{
  "encoder_norm": "batchnorm",
  "latent_channels": 8,
  "decoder_activation": "elu",
  "decoder_attention": false,
  "residual_init": "zero_last"
}
Rows from block 6 of the encoder, named by matrix and row number. Rows with one number belong to one channel. Each number is 200 + 30 x the weight over its row's rms, rounded and kept within 0 to 999. All counts start at 0. After the name is the row's rms in percent of the matrix's.
# convs0: first 3x3 conv (encoder.blocks.6.convs.0.weight, 192x192x3x3), inputs 30-34, a 3x3 kernel for each
# convs1: second 3x3 conv (encoder.blocks.6.convs.1.weight, 192x192x3x3, transposed), outputs 30-34, a 3x3 kernel for each
convs0.124,103,226,130,214,248,209,195,215,201,149,225,232,206,191,241,191,215,203,202,197,209,204,186,219,225,199,209,202,244,203,187,144,205,223,213,173,191,197,178,193,228,211,209,264,195,231
convs0.125,108,207,221,184,224,208,226,203,251,171,228,206,204,215,242,202,190,207,199,211,205,223,214,231,206,204,196,207,198,215,199,218,209,215,171,206,218,202,192,197,132,203,192,235,191,211
convs0.126,097,187,199,226,213,233,202,242,225,172,206,206,192,190,229,187,191,195,216,208,201,206,208,184,205,199,219,201,234,199,209,190,240,188,184,182,227,190,194,215,197,174,183,291,11,291
convs0.127,093,187,225,219,201,220,183,220,217,201,216,205,192,191,183,202,232,168,190,196,180,213,190,199,203,204,193,194,247,184,230,159,219,212,259,172,214,99,259,203,235,153,190,127,271,164
convs0.128,096,240,184,200,238,210,212,216,212,160,212,182,210,188,208,220,216,205,216,205,219,205,197,204,202,185,207,170,220,189,221,170,198,226,204,211,98,156,211,188,215,196,209,142,232,213
convs0.129,095,193,207,250,212,221,202,226,208,142,184,207,205,226,202,206,195,200,203,202,218,203,198,196,208,186,194,183,218,210,220,223,207,216,223,230,186,213,158,195,240,97,260,130,222,163
convs0.130,098,235,209,176,256,221,194,188,203,208,199,206,207,212,228,182,206,222,209,204,218,209,230,205,190,209,202,207,205,174,225,236,204,179,170,194,200,79,282,171,236,160,211,137,225,203
convs0.131,096,191,220,203,220,202,175,209,236,245,205,218,197,189,204,205,197,206,205,210,209,211,197,195,187,217,223,182,198,208,217,187,184,212,204,206,230,202,184,191,206,152,236,210,294,0
convs0.132,098,237,169,222,121,231,164,273,168,236,185,207,201,207,202,213,220,219,186,214,215,201,182,209,193,200,202,188,215,188,205,209,218,221,216,201,180,190,212,203,204,179,203,0,262,194
convs0.133,096,223,243,183,189,203,259,260,232,148,199,207,203,204,213,204,197,215,191,203,217,212,198,185,211,185,219,211,205,209,194,212,225,194,245,210,226,170,200,209,205,193,230,37,311,139
convs0.134,124,246,163,177,260,216,223,207,187,226,202,235,201,233,249,219,196,200,189,179,183,170,180,209,173,146,170,153,197,213,196,224,248,222,179,205,192,213,180,233,191,180,192,218,156,215
convs0.135,100,188,188,166,276,209,186,204,171,207,235,212,197,193,244,187,194,216,194,194,220,199,205,226,200,206,205,205,241,173,201,211,200,213,203,206,239,137,184,209,233,195,151,208,207,192
convs0.136,096,227,175,199,220,253,225,169,178,225,205,199,236,201,222,199,204,196,202,201,197,200,208,226,210,211,211,196,203,179,214,206,218,205,209,203,239,208,172,238,208,238,0,180,182,253
convs0.137,094,250,161,201,197,185,210,254,149,195,200,214,160,183,214,208,201,200,203,208,200,203,194,207,219,212,194,180,227,256,193,194,203,225,237,175,195,271,171,208,109,252,163,225,174,228
convs0.138,091,215,216,186,238,134,237,199,244,184,203,196,200,202,230,219,201,198,196,201,205,200,206,191,215,188,222,190,203,235,170,202,118,225,175,236,178,241,106,229,124,199,128,246,64,275
convs0.139,094,122,202,231,235,181,209,218,178,203,207,185,222,197,192,192,192,228,196,188,213,206,186,180,185,206,205,207,215,186,216,186,187,189,213,170,238,213,152,249,229,215,127,187,214,183
convs0.140,095,237,202,222,211,191,184,206,190,216,220,217,191,208,206,208,194,203,203,200,222,209,196,212,205,203,210,210,141,218,232,214,200,203,188,172,227,228,247,49,190,198,240,215,212,195
convs0.141,112,161,196,209,254,219,160,265,213,171,201,220,194,224,252,227,201,220,206,182,203,180,203,215,212,200,195,176,211,183,203,217,226,237,226,215,195,64,235,230,215,185,176,214,209,197
convs0.142,119,134,187,155,211,210,189,212,227,228,208,239,210,199,246,235,213,217,201,175,184,173,166,215,194,194,198,191,171,234,226,232,239,219,204,236,207,203,158,227,203,185,193,246,214,199
convs0.143,099,174,164,217,214,191,209,226,234,115,226,191,203,191,221,219,216,210,185,210,191,183,203,213,197,194,209,203,193,216,213,173,227,237,192,215,159,192,183,241,175,235,43,230,150,277
convs0.144,098,184,188,188,223,208,228,172,241,189,208,186,208,211,205,202,206,213,204,219,200,218,200,196,204,205,206,207,193,216,200,214,203,226,150,229,64,230,173,217,183,220,154,185,197,289
convs0.145,097,192,247,139,202,211,225,193,220,175,198,217,210,199,222,214,218,196,205,210,214,195,212,200,208,207,206,197,210,221,133,188,198,235,211,213,188,176,193,241,173,225,93,224,158,266
convs0.146,097,221,206,197,167,235,234,225,191,196,197,182,234,208,220,208,192,214,194,204,200,199,202,196,217,223,210,223,252,188,205,207,226,207,218,222,191,127,232,207,206,145,197,44,245,211
convs0.147,091,194,189,235,202,221,224,211,202,195,209,195,236,201,202,192,198,188,208,201,195,225,200,190,206,228,197,213,210,205,214,182,175,207,197,191,219,187,117,274,180,252,21,178,180,253
convs0.148,100,224,168,160,211,218,191,170,281,171,210,237,208,223,229,204,196,200,201,189,186,204,223,190,199,209,212,193,192,217,174,218,214,221,208,201,210,202,177,222,178,211,165,237,190,237
convs0.149,095,222,203,184,191,186,218,239,208,201,190,209,193,183,200,217,221,214,189,220,209,193,197,201,206,192,188,210,205,222,200,212,201,196,255,140,235,199,189,225,182,247,173,247,157,264
convs0.150,104,230,164,276,143,224,189,240,180,171,208,187,208,224,214,190,229,206,188,195,214,193,213,207,198,215,214,216,199,163,199,189,225,199,239,218,145,213,229,228,188,179,194,164,183,215
convs0.151,099,206,207,199,217,222,194,244,218,154,208,205,183,207,213,205,213,221,204,213,207,210,199,219,207,211,203,206,221,217,194,207,208,218,234,185,190,199,201,206,249,201,177,13,276,187
convs0.152,097,188,272,165,178,218,175,162,211,261,200,191,231,199,189,205,215,225,187,219,220,216,181,186,185,215,207,204,226,173,219,190,184,158,208,195,234,230,192,227,190,192,156,217,137,245
convs0.153,098,177,205,220,191,186,186,224,192,218,235,191,208,220,216,205,189,211,215,185,212,198,197,187,199,212,214,192,233,162,215,207,223,205,207,186,214,204,195,297,181,207,150,224,246,212
convs0.154,096,230,217,201,207,179,251,136,212,187,194,193,204,209,194,198,222,205,182,218,196,191,230,217,226,210,209,200,194,189,208,230,195,208,215,173,213,125,261,141,187,109,250,177,233,179
convs0.155,106,200,191,175,219,228,219,218,201,219,233,192,206,207,221,214,185,205,191,204,215,196,204,194,204,203,190,185,198,183,212,206,209,213,206,217,178,190,181,194,173,221,212,183,201,166
convs0.156,097,189,195,180,195,227,222,224,172,242,209,190,209,213,199,209,193,203,202,205,209,209,213,190,201,192,203,213,183,232,221,207,238,197,214,188,244,190,203,212,213,161,231,217,251,0
convs0.157,127,140,197,155,255,164,220,206,202,172,211,189,215,195,248,194,202,212,200,202,195,181,201,210,206,186,196,192,187,179,240,215,208,247,216,201,210,185,209,248,190,176,231,245,231,189
convs1.124,098,190,182,217,173,242,211,200,191,178,207,216,196,212,206,198,176,178,195,209,192,191,221,177,215,205,206,209,211,211,178,191,180,221,200,196,200,247,229,190,200,189,208,203,228,210
convs1.125,117,211,198,158,195,196,206,117,198,203,226,243,215,193,236,189,219,182,260,215,174,202,207,182,187,186,203,209,218,178,189,203,168,186,229,215,253,198,188,163,177,181,177,202,233,199
convs1.126,067,193,200,214,231,189,207,201,187,129,210,212,206,253,177,193,210,223,202,214,191,193,209,173,224,215,194,232,214,174,219,211,199,194,192,233,200,194,236,143,183,184,250,208,230,208
convs1.127,073,246,206,171,159,179,193,208,200,212,190,264,205,234,160,225,204,251,170,206,187,176,212,167,214,166,216,234,222,163,219,208,164,210,198,179,196,262,187,210,194,191,235,255,201,211
convs1.128,071,219,182,193,178,197,247,206,164,155,220,219,234,206,223,179,201,192,220,165,222,170,177,255,191,211,233,211,233,167,232,178,168,217,158,194,241,214,222,144,173,205,185,172,194,223
convs1.129,072,160,181,236,159,206,229,217,144,169,181,211,174,214,187,218,210,225,222,202,225,179,204,212,211,195,197,200,204,179,181,221,148,214,205,229,155,217,191,263,200,226,188,243,179,183
convs1.130,078,191,166,235,201,241,179,192,187,166,176,218,220,236,216,165,216,203,217,226,239,168,202,206,222,197,247,202,250,173,189,238,161,234,244,204,181,201,220,228,213,186,191,226,194,206
convs1.131,072,163,195,180,230,233,220,146,156,195,204,171,232,208,241,158,200,212,234,198,203,183,162,210,218,209,199,201,184,220,207,234,210,178,185,161,197,235,198,207,180,202,202,235,253,213
convs1.132,070,229,168,240,192,167,168,210,205,199,216,209,176,173,226,193,200,208,215,217,192,202,205,207,215,185,178,211,221,175,151,198,182,187,212,210,197,216,229,179,212,203,226,168,218,226
convs1.133,070,191,180,176,216,234,224,218,216,162,182,239,173,209,142,266,247,248,187,186,196,176,207,190,209,218,193,188,189,123,192,226,217,208,236,157,191,213,211,196,163,184,160,199,235,223
convs1.134,156,188,217,221,188,213,222,208,201,211,232,237,232,207,157,218,225,229,219,199,180,201,196,169,199,214,214,223,224,201,214,214,144,221,237,211,226,210,243,203,164,160,188,217,242,222
convs1.135,100,207,246,156,188,215,219,220,162,165,215,220,236,206,223,206,201,197,217,202,202,196,189,179,212,198,207,200,198,216,182,197,137,205,196,243,223,194,210,223,190,144,180,187,229,214
convs1.136,072,169,203,173,183,232,179,235,189,236,210,205,223,188,187,214,258,178,206,178,210,180,196,198,240,203,206,182,198,187,255,220,154,161,208,197,197,206,195,204,159,192,121,208,198,206
convs1.137,066,179,149,230,193,204,147,245,229,232,220,190,191,184,193,165,189,178,206,201,199,189,202,205,192,199,187,192,217,200,179,163,192,232,207,196,165,197,218,160,239,205,221,183,248,176
convs1.138,064,172,195,228,198,227,152,241,102,187,213,213,193,209,145,212,116,192,221,205,154,216,196,200,222,222,189,226,227,168,179,197,169,226,165,236,198,217,218,199,175,216,205,220,204,246
convs1.139,071,212,197,214,193,120,210,169,188,235,199,187,212,231,185,219,210,203,186,190,211,222,193,178,225,210,210,217,197,187,188,189,180,161,231,172,244,151,258,185,201,217,175,261,249,138
convs1.140,077,186,235,229,186,194,193,153,200,257,181,209,227,232,235,157,198,203,196,215,216,180,231,210,215,183,165,225,192,182,211,176,196,235,194,202,184,209,229,152,201,180,114,223,190,213
convs1.141,124,224,205,197,252,245,222,207,181,177,205,204,209,209,198,194,210,219,217,183,184,184,198,183,206,216,222,195,209,186,202,213,154,193,210,201,200,238,212,223,169,185,179,216,240,243
convs1.142,152,209,201,220,229,186,201,218,239,234,193,217,218,208,165,192,231,206,216,197,199,210,185,201,202,204,211,208,211,204,223,219,136,202,228,192,207,211,238,240,187,197,190,202,236,197
convs1.143,072,207,226,216,164,200,194,177,173,196,222,259,214,209,189,206,192,228,222,200,141,230,166,177,195,210,222,196,195,223,236,189,187,197,224,212,211,252,250,199,197,178,210,201,207,146
convs1.144,071,224,187,220,132,201,268,209,165,175,200,227,154,216,205,198,207,214,222,226,184,189,194,183,213,192,220,212,233,201,227,201,207,165,169,218,210,201,203,216,186,190,142,219,208,196
convs1.145,068,151,206,206,134,178,212,236,220,124,224,172,216,215,149,190,236,209,218,191,209,231,194,221,140,167,219,166,201,223,208,193,161,186,203,218,203,196,207,221,166,155,192,153,227,247
convs1.146,070,193,195,231,212,231,252,200,225,170,201,249,204,173,221,213,244,210,211,198,188,195,194,212,204,221,205,199,222,221,195,179,154,197,246,190,174,190,201,224,184,199,201,235,239,235
convs1.147,066,129,205,214,204,208,158,141,197,261,192,209,168,195,199,262,215,198,211,210,199,176,180,219,225,207,186,204,203,194,214,194,226,198,205,199,242,258,179,213,159,244,201,291,186,167
convs1.148,086,241,178,246,207,183,213,242,234,176,204,238,232,211,189,227,215,231,206,174,186,181,173,228,188,209,212,204,205,238,227,186,170,194,200,203,187,207,223,237,156,179,221,145,209,209
convs1.149,065,204,217,183,240,138,172,193,193,217,156,237,204,213,157,184,207,252,231,171,180,205,209,213,209,185,178,225,170,234,157,236,167,163,201,230,225,162,198,248,235,225,209,193,236,121
convs1.150,118,228,212,180,171,222,199,145,182,218,204,231,184,231,195,204,184,195,185,170,204,201,196,170,217,204,201,208,212,185,208,183,211,204,164,207,190,218,221,194,216,201,194,201,214,217
convs1.151,078,241,173,170,197,177,211,210,222,251,208,209,183,231,188,229,187,206,192,185,211,193,209,206,207,209,217,211,204,209,211,196,184,243,223,181,201,232,236,232,164,189,198,254,246,196
convs1.152,080,187,172,217,205,192,146,171,185,183,201,227,214,257,193,196,205,214,208,222,200,167,196,186,205,211,202,226,173,174,203,198,172,170,233,210,234,174,209,227,201,191,211,206,215,199
convs1.153,082,201,219,210,205,168,190,208,218,193,201,206,170,205,215,198,170,207,208,227,202,247,193,172,202,222,208,202,186,207,198,192,152,191,180,186,230,254,235,205,202,193,211,171,178,173
convs1.154,081,164,178,219,153,188,209,214,208,233,195,201,225,241,240,153,231,170,211,209,199,236,206,211,173,194,203,214,229,219,163,164,154,243,189,177,229,217,195,197,179,169,229,202,200,190
convs1.155,110,170,217,226,194,175,235,261,187,172,200,229,205,165,184,220,203,225,223,177,186,193,182,211,211,192,199,207,221,198,189,206,162,199,198,199,195,246,219,212,144,193,168,214,260,187
convs1.156,071,190,243,203,190,178,197,168,240,266,226,211,241,188,206,185,231,241,208,199,185,198,216,191,195,207,198,210,225,190,196,173,110,220,174,237,202,244,222,219,214,202,193,212,245,223
convs1.157,215,208,220,194,234,173,242,179,255,185,218,211,221,209,221,180,219,187,234,195,184,191,205,172,205,197,199,205,208,189,213,195,179,196,221,188,213,213,236,171,219,163,206,204,206,193