A small image autoencoder, trained from scratch.
Model: 8.28M parameters, 48-pixel images, encoder arch preact_resnet, encoder norm batchnorm, encoder activation mish, encoder depths [2, 2, 4, 2], encoder widths [48, 96, 192, 384], decoder norm batchnorm, decoder activation elu, decoder widths [48, 48, 96].
Data: trained on photos of plants and fungi (iNaturalist), 45211 training examples, 24.1 epochs.
Rows from block 5 of the encoder, named by matrix and row number. Rows with one number belong to one channel. Each number is 128 + 32 x the weight over its row's rms, rounded and kept within 0 to 255. All counts start at 0. Numbers have three digits each. After the name is the row's rms in percent of the matrix's.
# convs0: first 3x3 conv (encoder.blocks.5.convs.0.weight, 192x192x3x3), inputs 180-189, a 3x3 kernel for each
# convs1: second 3x3 conv (encoder.blocks.5.convs.1.weight, 192x192x3x3, transposed), outputs 180-189, a 3x3 kernel for each
convs0.49 095:144142159140159120143123146133128151130127115120124136204104135090110177164230125133125105102127098161140178188106145103120180150159114075155117133118114159000191103138150109129067166010226139108135090128131159122123076157144155141123205042173143117151129128118124126128
convs0.50 096:186121095081152126157106134140117112125156126119115114000202142173086085154150165189034177188161166108099190054166135158112122129122132212063158057159140121135149193084112000162143134156125119135145127073132116120119182126160035168110145165128115137114113155131147134165
convs0.51 099:155106108091156143126148158144132145169142144119128122092126125156131079223000157075028127121164174156090046129100121146152127138082120117096163145144180136126044181102119118099201055176103119094157138173115153136111085120189123190062049188112137145116119132131131132145
convs0.52 096:061145108111144130143151106129126126121128114112120112168154093072188092156150189208060189123121163092174128166116097122147085125122113171000215150119133111184107113109212076164110162110094145103121124153121135108114101041169122138133116099103119125112099182126114113091
convs0.53 094:180054156120145149157147119123140125121129130079122121137143143130175096119167133116206096118134114139126214115161113119123134139129135103206101101059157139159166153069168071127135144122150129163122140153132128114126103126111157107165151123121139108160114127124122143126
convs0.54 099:149161068084113110128118141134115133116116137128147120070098233147136111154088103160037203104146115166198043105095171140125119136116116206086147133146097094198136180171026084079162150132196117106174140136091145102154135095154171075092063144164138145105109115133135122139
convs0.55 096:162120141146110141127128128126109138138109143133115134105199069168098154117165154133040195152166110165172106130152098172118163138162137135000205109197110126049142160013167116146144096079171120093142133124109145140145151039255079126086158089106157147138152082152128128126
convs0.56 095:163119122101144121170097163155138131136131134146138129045132102187080146163047160174077142097105113162149046093173147143111117160108128179145177121102110091207080183126111089137159150138085131123141131114104114133158189144138102183071050221108143142108121154141155106143
convs0.57 093:187135148076122123150133102148146128120140125116135133000163046213141118000158167125110114090204148145144122061155118142148130084145138180111154000148112207094063214086168000098145203124059101136122155126126117133125181037172069145121176110036121132129121111135119135110
convs0.58 096:138168142177064141148143137143113134118143127127116153159126121129163202222000198169108108021222136197048132164136136107134166200082168127097152063126093171147169166146132078101111168157099138104118128124131117120139134124218190139129073217108131141112103170145157104156
convs0.59 096:160084128083188164146109114119120126133134135132154155089191141155026100144168082064190123185038129168061171107175123153080084146126098104154105139123165158068136140073080154109158111113133119153125151142094142126122184073187083199069168067138131139127119119150102124150
convs0.60 119:147100164109127105171123145138144124095127115145127154160115081113113109128137147091251056166013166128169144104174111116063112100175146069159096168036134100159104158059153092118069189036096081181079111102104085133092148161169195163129131131078128137130100122126146117144
convs0.61 097:152091145139153109138101144132135145129135129135125163202095097115115152178074160000248078197048090120121144157126104146107136136123139000212114165055141090185120035108159129110108095140153128135115133119140132143102024135099103164107068170128144123135122137110136076172
convs0.62 092:125128157174133147120108163129126119129119138126154116079074155119178062199014238151128076161113140061220135127117172128162082154091172104143120160059127065255035113109172172045172101141050115117135122148106123105118115138139190078143109170013142099152136127115141112168
convs0.63 102:156102105147172130140129117129131127146119136124120151166203000112095137156106200134112170127047111153073155122158079140113144172133148157098188169097186112116179147014178131180119123035167132156094131158127142130114137100106094179104059223088129152139119136127150123145
convs0.64 099:144079147136137093135146128140139120143113149132155115102211035143112158136194106123078160175054169114150091102165077144124158124123114152074102181123196075092113189017175049156049084042177106129128108157124126115131140109201106129130119066177144121156151126126120128103
convs0.65 095:170115180147123120125091170128140114130137111129146120137114000146142206109150092100202154061168106130145105136142058111184127105144105120134172076144000170126176146052219131114000100085200137129109133149111104105116128054193110143039158047244144131113141129112122121116
convs0.66 102:121199134109135133139118189123175129140097129137168120112105190159110198154127068071167143101097163194204044115114158133105136124135096129161064050125167160160085140178086118154178163086184142097139107115094141118141206123075051167106139111166112166160162094140139149144
convs0.67 096:129123147160130143103106142119128116115111146132115125112107132097153050255127123143133080125161193154087122138118125088162123175107101159140093106159178142029110142124156158168123108072147131128150109167117152153114156115152129148115114106167149139144117133120141127136
convs0.68 096:171089127128091136098146128123116128110155120124125125076138121156191066128048194116162117012148051180116162085142111128167086134100173104203125066069102145150144234033165102123094064201160140150086141165146126126148149160069045146157160148104156083132108164101120129142
convs0.69 101:131123112151139148123123144133115120147128143129156125138188178100113132222146081157093161110103153158175023110128134116145119180116075133011169116132158127202040172040203168152149070145124143091159097152098135117119174000205130211088137158128121142132151162148138115141
convs0.70 092:181109123120139136145094169132144114117138115135128116119073164151122144138157017016203095147123097120077198110157160159146166163152102058201074152068163097110128106161096144091143096096207131109122117105144124143100186149135096094187145184149122121162130132128113100160
convs0.71 121:147105106174108138133166118123118120136135154128123140153156126181145199077132196130156176075084088108189104149142137111133178109130155144112152073149146145165164073147150149129234130095078130111116099135160114106101144103165186189165180150081128159151134142145151157115
convs0.72 096:146116133142144102114103130115132149141120119122099117176147143103149087096203142077153167175116112091183157143134142148126123103170122091143134190088127116113173110103191169109072166078194133145104122135122121142125143152107099154155204044179136107156149097101104122152
convs0.73 095:179140156060137100147125144142120114133122143115133120156005212176155086113170119111121001139136195141132113159072149159146127101141125130205000125073212120107100154196000053068174094103140152113137145172123120134118118222012084112137138106156134112135137150137129120107
convs0.74 098:116134130173115162114156108121113123148146097132133099004111109138198158180135068100040167058164114115132061079158127129153140128170134152069183000153064137115146165120160153144124125148077132150115133137123134110138164102122130128119153112199055133121138155150106156095
convs0.75 101:118134130103120095103149103121114144127110173107133133118159112149109116169113179136063081139091255159165073126109114156106123131091158195084149144113180135091093133129128101126108166116173145111144132141101123112167148106180108135103121164112128129113119098156150154115
convs0.76 095:139114150087161138132130131140155133134121148130142132210104132172019156061206087221169081073087147125151198164126130132045139142145106150137102087106125107113184129108156067176111203112101150124140117124125117122124055153110067221123198057139189150117117102134125157133
convs0.77 095:097037129149183127132137096128136128124131124121132127035202127162067143238137154202145153050030169151161099097192149145066138171123133224170133005074152127152136125036166000188096132127134131145158125122126146130141141071141114192092120119117106168154111145106131137125
convs0.78 108:112129111185143164156086170138132119123151123136120113172083175088098096180077155145137117075175095039154102153107132088103077136136127090132155163136075026201111119099153214184141115127145105140121133128120087127095061123117117118090041189147126095114105164127137095163
convs0.79 096:118128127174119110141097159122090143111142103133117142195162048067166161169105125157109191157097042151141160126145089068161127159120123084121198182104080095234138114068188196143102106109164126123112124109151118133080114106171133095126121177110123118135113154092114083167
convs0.80 091:055162126165118092126129137118140108149132123134116162180051201181147136064115171143072109171113141064097214147071157147151142106128152130147072165118138107087179066165058151162091138072141136125120102165124164130129134178040009178106149151154090135152127138132094077134
convs0.81 122:120165100141106126097136084121129146121135126114098075140043179068160102172196108206020157032205128141069110161090157108153118177136104178087136034166114109044162155144092122110063084107156172116137163108134145146112058148134131098116103110136129108161106110115153108097
convs0.82 095:136178124127130125155156099126118134120120116137132152091107139143146141127160111145064214153072094150201097129127153151123144122154132134127242170081021092178154149117144094148093152108149117129118153112137123137168149171162137131074104121208145117116105129138142141100
convs1.49 059:114099122105101084135087188130117097149098119126139109114132213141166173195172150110152160133129221054127165160144120142126121172099131130140170141119096120104139142172120125154111143094201125081167114124121201126132160101164132185146119152170239097128048132122141140134
convs1.50 057:110062109133141172126097096081143083098070095088146135155174103158196113201138192140171127074107119114129112152197050151083135164180118134170126141094144121114107132148209130127197138090077133094133116157155128088132215113201131229175099079089152175148122141104113073133
convs1.51 076:102125122166120089109066147137133122138106128147101127113175161132243128165108158140162067167154126089118107142151115077200106176164130206171091116059101089161083180116140059153204142184000112141115126104154106119135134114166168147163114123171125167089186134086095138145
convs1.52 082:097120142139122098108109095123155108101153095132136128106197216141190204253090181067066123141104166121142148125169097111113147149087162153177136085166134068096079175114093069185183060080149125176120148194142142100134160153110168183116115147102120121079150134122145113158
convs1.53 062:104144136183123178123080109088126127151065159084146139147095105169119134056142128113163187069134139141133121158122103106115124143149100129171175122128119167125090161138106125171176136107079069173103193099150153141119142124148103182160143048111104164147211113145092091086
convs1.54 093:130075117132126084117150156109145116118103160150093163100121111140139123125074106197133096145103210088170161140112101122116141230067090143066176132053130168161106117143127092098105195128071110096126144121084104138107147127164086191115081125148125138116146137111044122157
convs1.55 061:124154121097116089074072113142129114096132108138101166076111098114251115145100143131185165153150125056088125068145120156150124120073122143109137141125146148125107188140183130128077107149106121123132131106157084061137226124129118103068167129075158169107128114132105112135
convs1.56 061:119128154151174145094107121094149108135067112121109125097101152104195144106106123156135166078145118019143031117116144099141110165187125163129162124087063111113117121125150103120101095104110146122128113096143149121073145155176164102147136104154129134162168139098083093121
convs1.57 058:078112144165150150127108116128125118113071086139141133139099168179130111157192176086112168075133156080100163113202155181096132144173143135190152143148157109113086124099187079153157106106163047140121188125119080098145124107176133170122092109146148133121131124143070139174
convs1.58 072:074132133128102197142130101147098155108150122107113109111133132139113090150107116091126076080161141092137094069125118172079144144149103124151112157152091108152065122142137103105070110200181127130174107121102176175150087096169158028125082193095109133146139145141121129093
convs1.59 079:092121084126171105119074150143077115125105136097119139168118138075202167128210124139172104164144146172056156099172153072166127187137126120138132128077141152193115123162153172161174195155073163137109105156137137130129097116098163162167092067114178157114148147131120114121
convs1.60 194:122111146113163122148138171135141115109098097124148122038152150190079104126173089094107115071081129130171146117169124135072119075175107115165135144108152066168103177101149101208124160046188138134123117130145147120169128067029102103123064014137140164131134142114143134136
convs1.61 070:108133135132115129170091117187116145144111151110158098042154098147083163140178108059131124131131114127100186165116124159104121062199150158162110127092148121112159180127146105139101112096129152115154131128133108128157106176175173100166137135132125149129166137104140101127
convs1.62 058:133091148131170149129126090176095109109111110122099100089168103132153116140117211098136156081120124152127100128181129131148135134063138129196144150125117141173108109111215142150128081151117091145123107115092120116075119162132126145115097134125156129119177115158117138124
convs1.63 094:111157098143140074106108096139137115131092082129112107078106225164215189218168150136111176128141131138118130114151148121141139111163108136113139107144115125115125162176118104179122099136150115124127129100144132130089155110103132163120111117113143140109176135089179122134
convs1.64 082:129186155095142159109107066155126165102117097109146123110118115181123147172171177161133194085136108180106075182085159151100163121148097198122141126197110098115125160133145114152131129123122118136159129169114087138134112123115088145079142084128107114110129127152176099113
convs1.65 060:088106105113153112151171138141142138081104129143146144107104139168161092149200105090155105173162132163109139110152171134152144090082136129222160173166170159134172104178135159121129199156148123111158126126128121164146130123125132129114148096107109116186191094058099145129
convs1.66 112:149100071103129121125147167109116155139106132120117133080098161179075117105113110133111155156145147084135182104108130097133128146136147187130125117104116206107164148131055095151125182090147139131106113096142110135123082132136066203046153132113092105109107138127118131128
convs1.67 064:107130174108126101195100101101115139139165133124148125152141188175161163122165180083159067145118137102102167138121097081132128143127178102143113124146127168109122128187141137130166195123102127124130127129159104094115102061132112182174132044146126092116123128110152167100
convs1.68 080:106141153162119139113139116115140107157128103138122075101152145155170041125067142124145130126117141147130150099165120170127118140188106151154058126108128167100121179117158066097155081171063126127114083143137177110121049112126144117166190106104145156116156141170124108127
convs1.69 091:090139148109074100131141121138131166119150144120095155188145116121211092112158223138078145176164134108144159106146145124171106175172136166150126106109134139136096167109150084188167145113048159154124142150181099087115119116153163120129199172114150109100110131074150111143
convs1.70 057:116130115154123102108141139121112085104115147063155119199135076175173114079204085120204129121132152068192147125150107167110145107117137127137113155150147151170134075135140183106110126117121137104138051154179101124127115111169153148131094115158139143087138136096083128125
convs1.71 217:123148150159152158121112119144132116117102140115132133133165080147116232199218075128079119088135152139133134114139099095113126138131149136154159049143088125104143096182131135191197069136164120137134153127151102147113175041108126082100092108144137158138168086096158157134
convs1.72 073:165099134111086112103103120113100106127113158144136118167110149154200255133154131113109162134101135135161136095173139146123108126091126097151166095165165089093089138121195173119123093094158126120148149100144158126102155135114065145142094044135184144122120108128162138112
convs1.73 063:118097102116089169133085165108084176136101083117090114107044154177097090121172136119121084073099205108072087096094164126087076176098150124141099100131118180134109176166164132050140221127069120135115125133121144136174119100073097152107209088082119079123119137148132098135
convs1.74 068:122103117087106158162159110135122110106144105124107124187152119188212107162192242126152116136108167091119132124150096061109106132156116102160110065125124121085109111127124100135128106192098140086129110125125109137097109185209176135158150075149138090091131145169110138141
convs1.75 104:097125100110100147101108089140122150115103101147094131101117201110154068132089087163126163104110145103132125108106130137122165138117128134094134121180117143110145136143124105099115129089138118125101104112163142159130123148155074169121120158190153130103121140116081145158
convs1.76 065:093140119151143153151136112095113105120119156117120115131140141133187149175162159174166161154181123141175152139096085131179140165118168179125125048144107103125173117118182090111146100193095087105076174086177137119174121145127085076247097110129134134125130151121094135107
convs1.77 059:095164185140146171148131091137142134150075115111102118161154107133191171153117186126110117134177108082126153118112114145119136187156179174195150172153121087126149156168132153156177108209102183115134089111131209142153093134097152205160135069116096138112117169148149143132
convs1.78 128:124112151116118116113136133123092126101117148148112113105185119201145224147183200105150156140151135133145152113166143160146117137143154140127106128077096136120068091059124142165076112057116163113139106155109106121121129117159237146166063155129108133144107099131081125084
convs1.79 079:168124127112129107134125130162123126066144182148097097099136123089132219139138105069160149081088118140068169099169126138151106103108139099163125107093118134128150189100148160098062123099187150114124128107127136098096177110108162088151083122137172146159145076121133141129
convs1.80 064:101139171118166124125134136101125168158122100116101128134080200126183188102108144111118093122106110061174099070167177170120133144074138094067138131183142200114117116180136134114112182091125092125175163178108179118125136089132120141153139152091106080148108174112093159115
convs1.81 217:157160098126081130111155080108103147134134137148100147129043183144158084141124232155133122121162146139074195147126113149151133161086134158125133110139107201079145167216136181090115175106024142132144130106120137157108094198136165096159054138089138115151126122166086123106
convs1.82 060:123127113129113116091101108126134103137044104112075114054161149102086205083233109119088068073138096141135125099130119105094158136147115161112144128152111148105145155148080167086174084134152141098136065146164114163108161161114139112081074110124137176105146118154112116110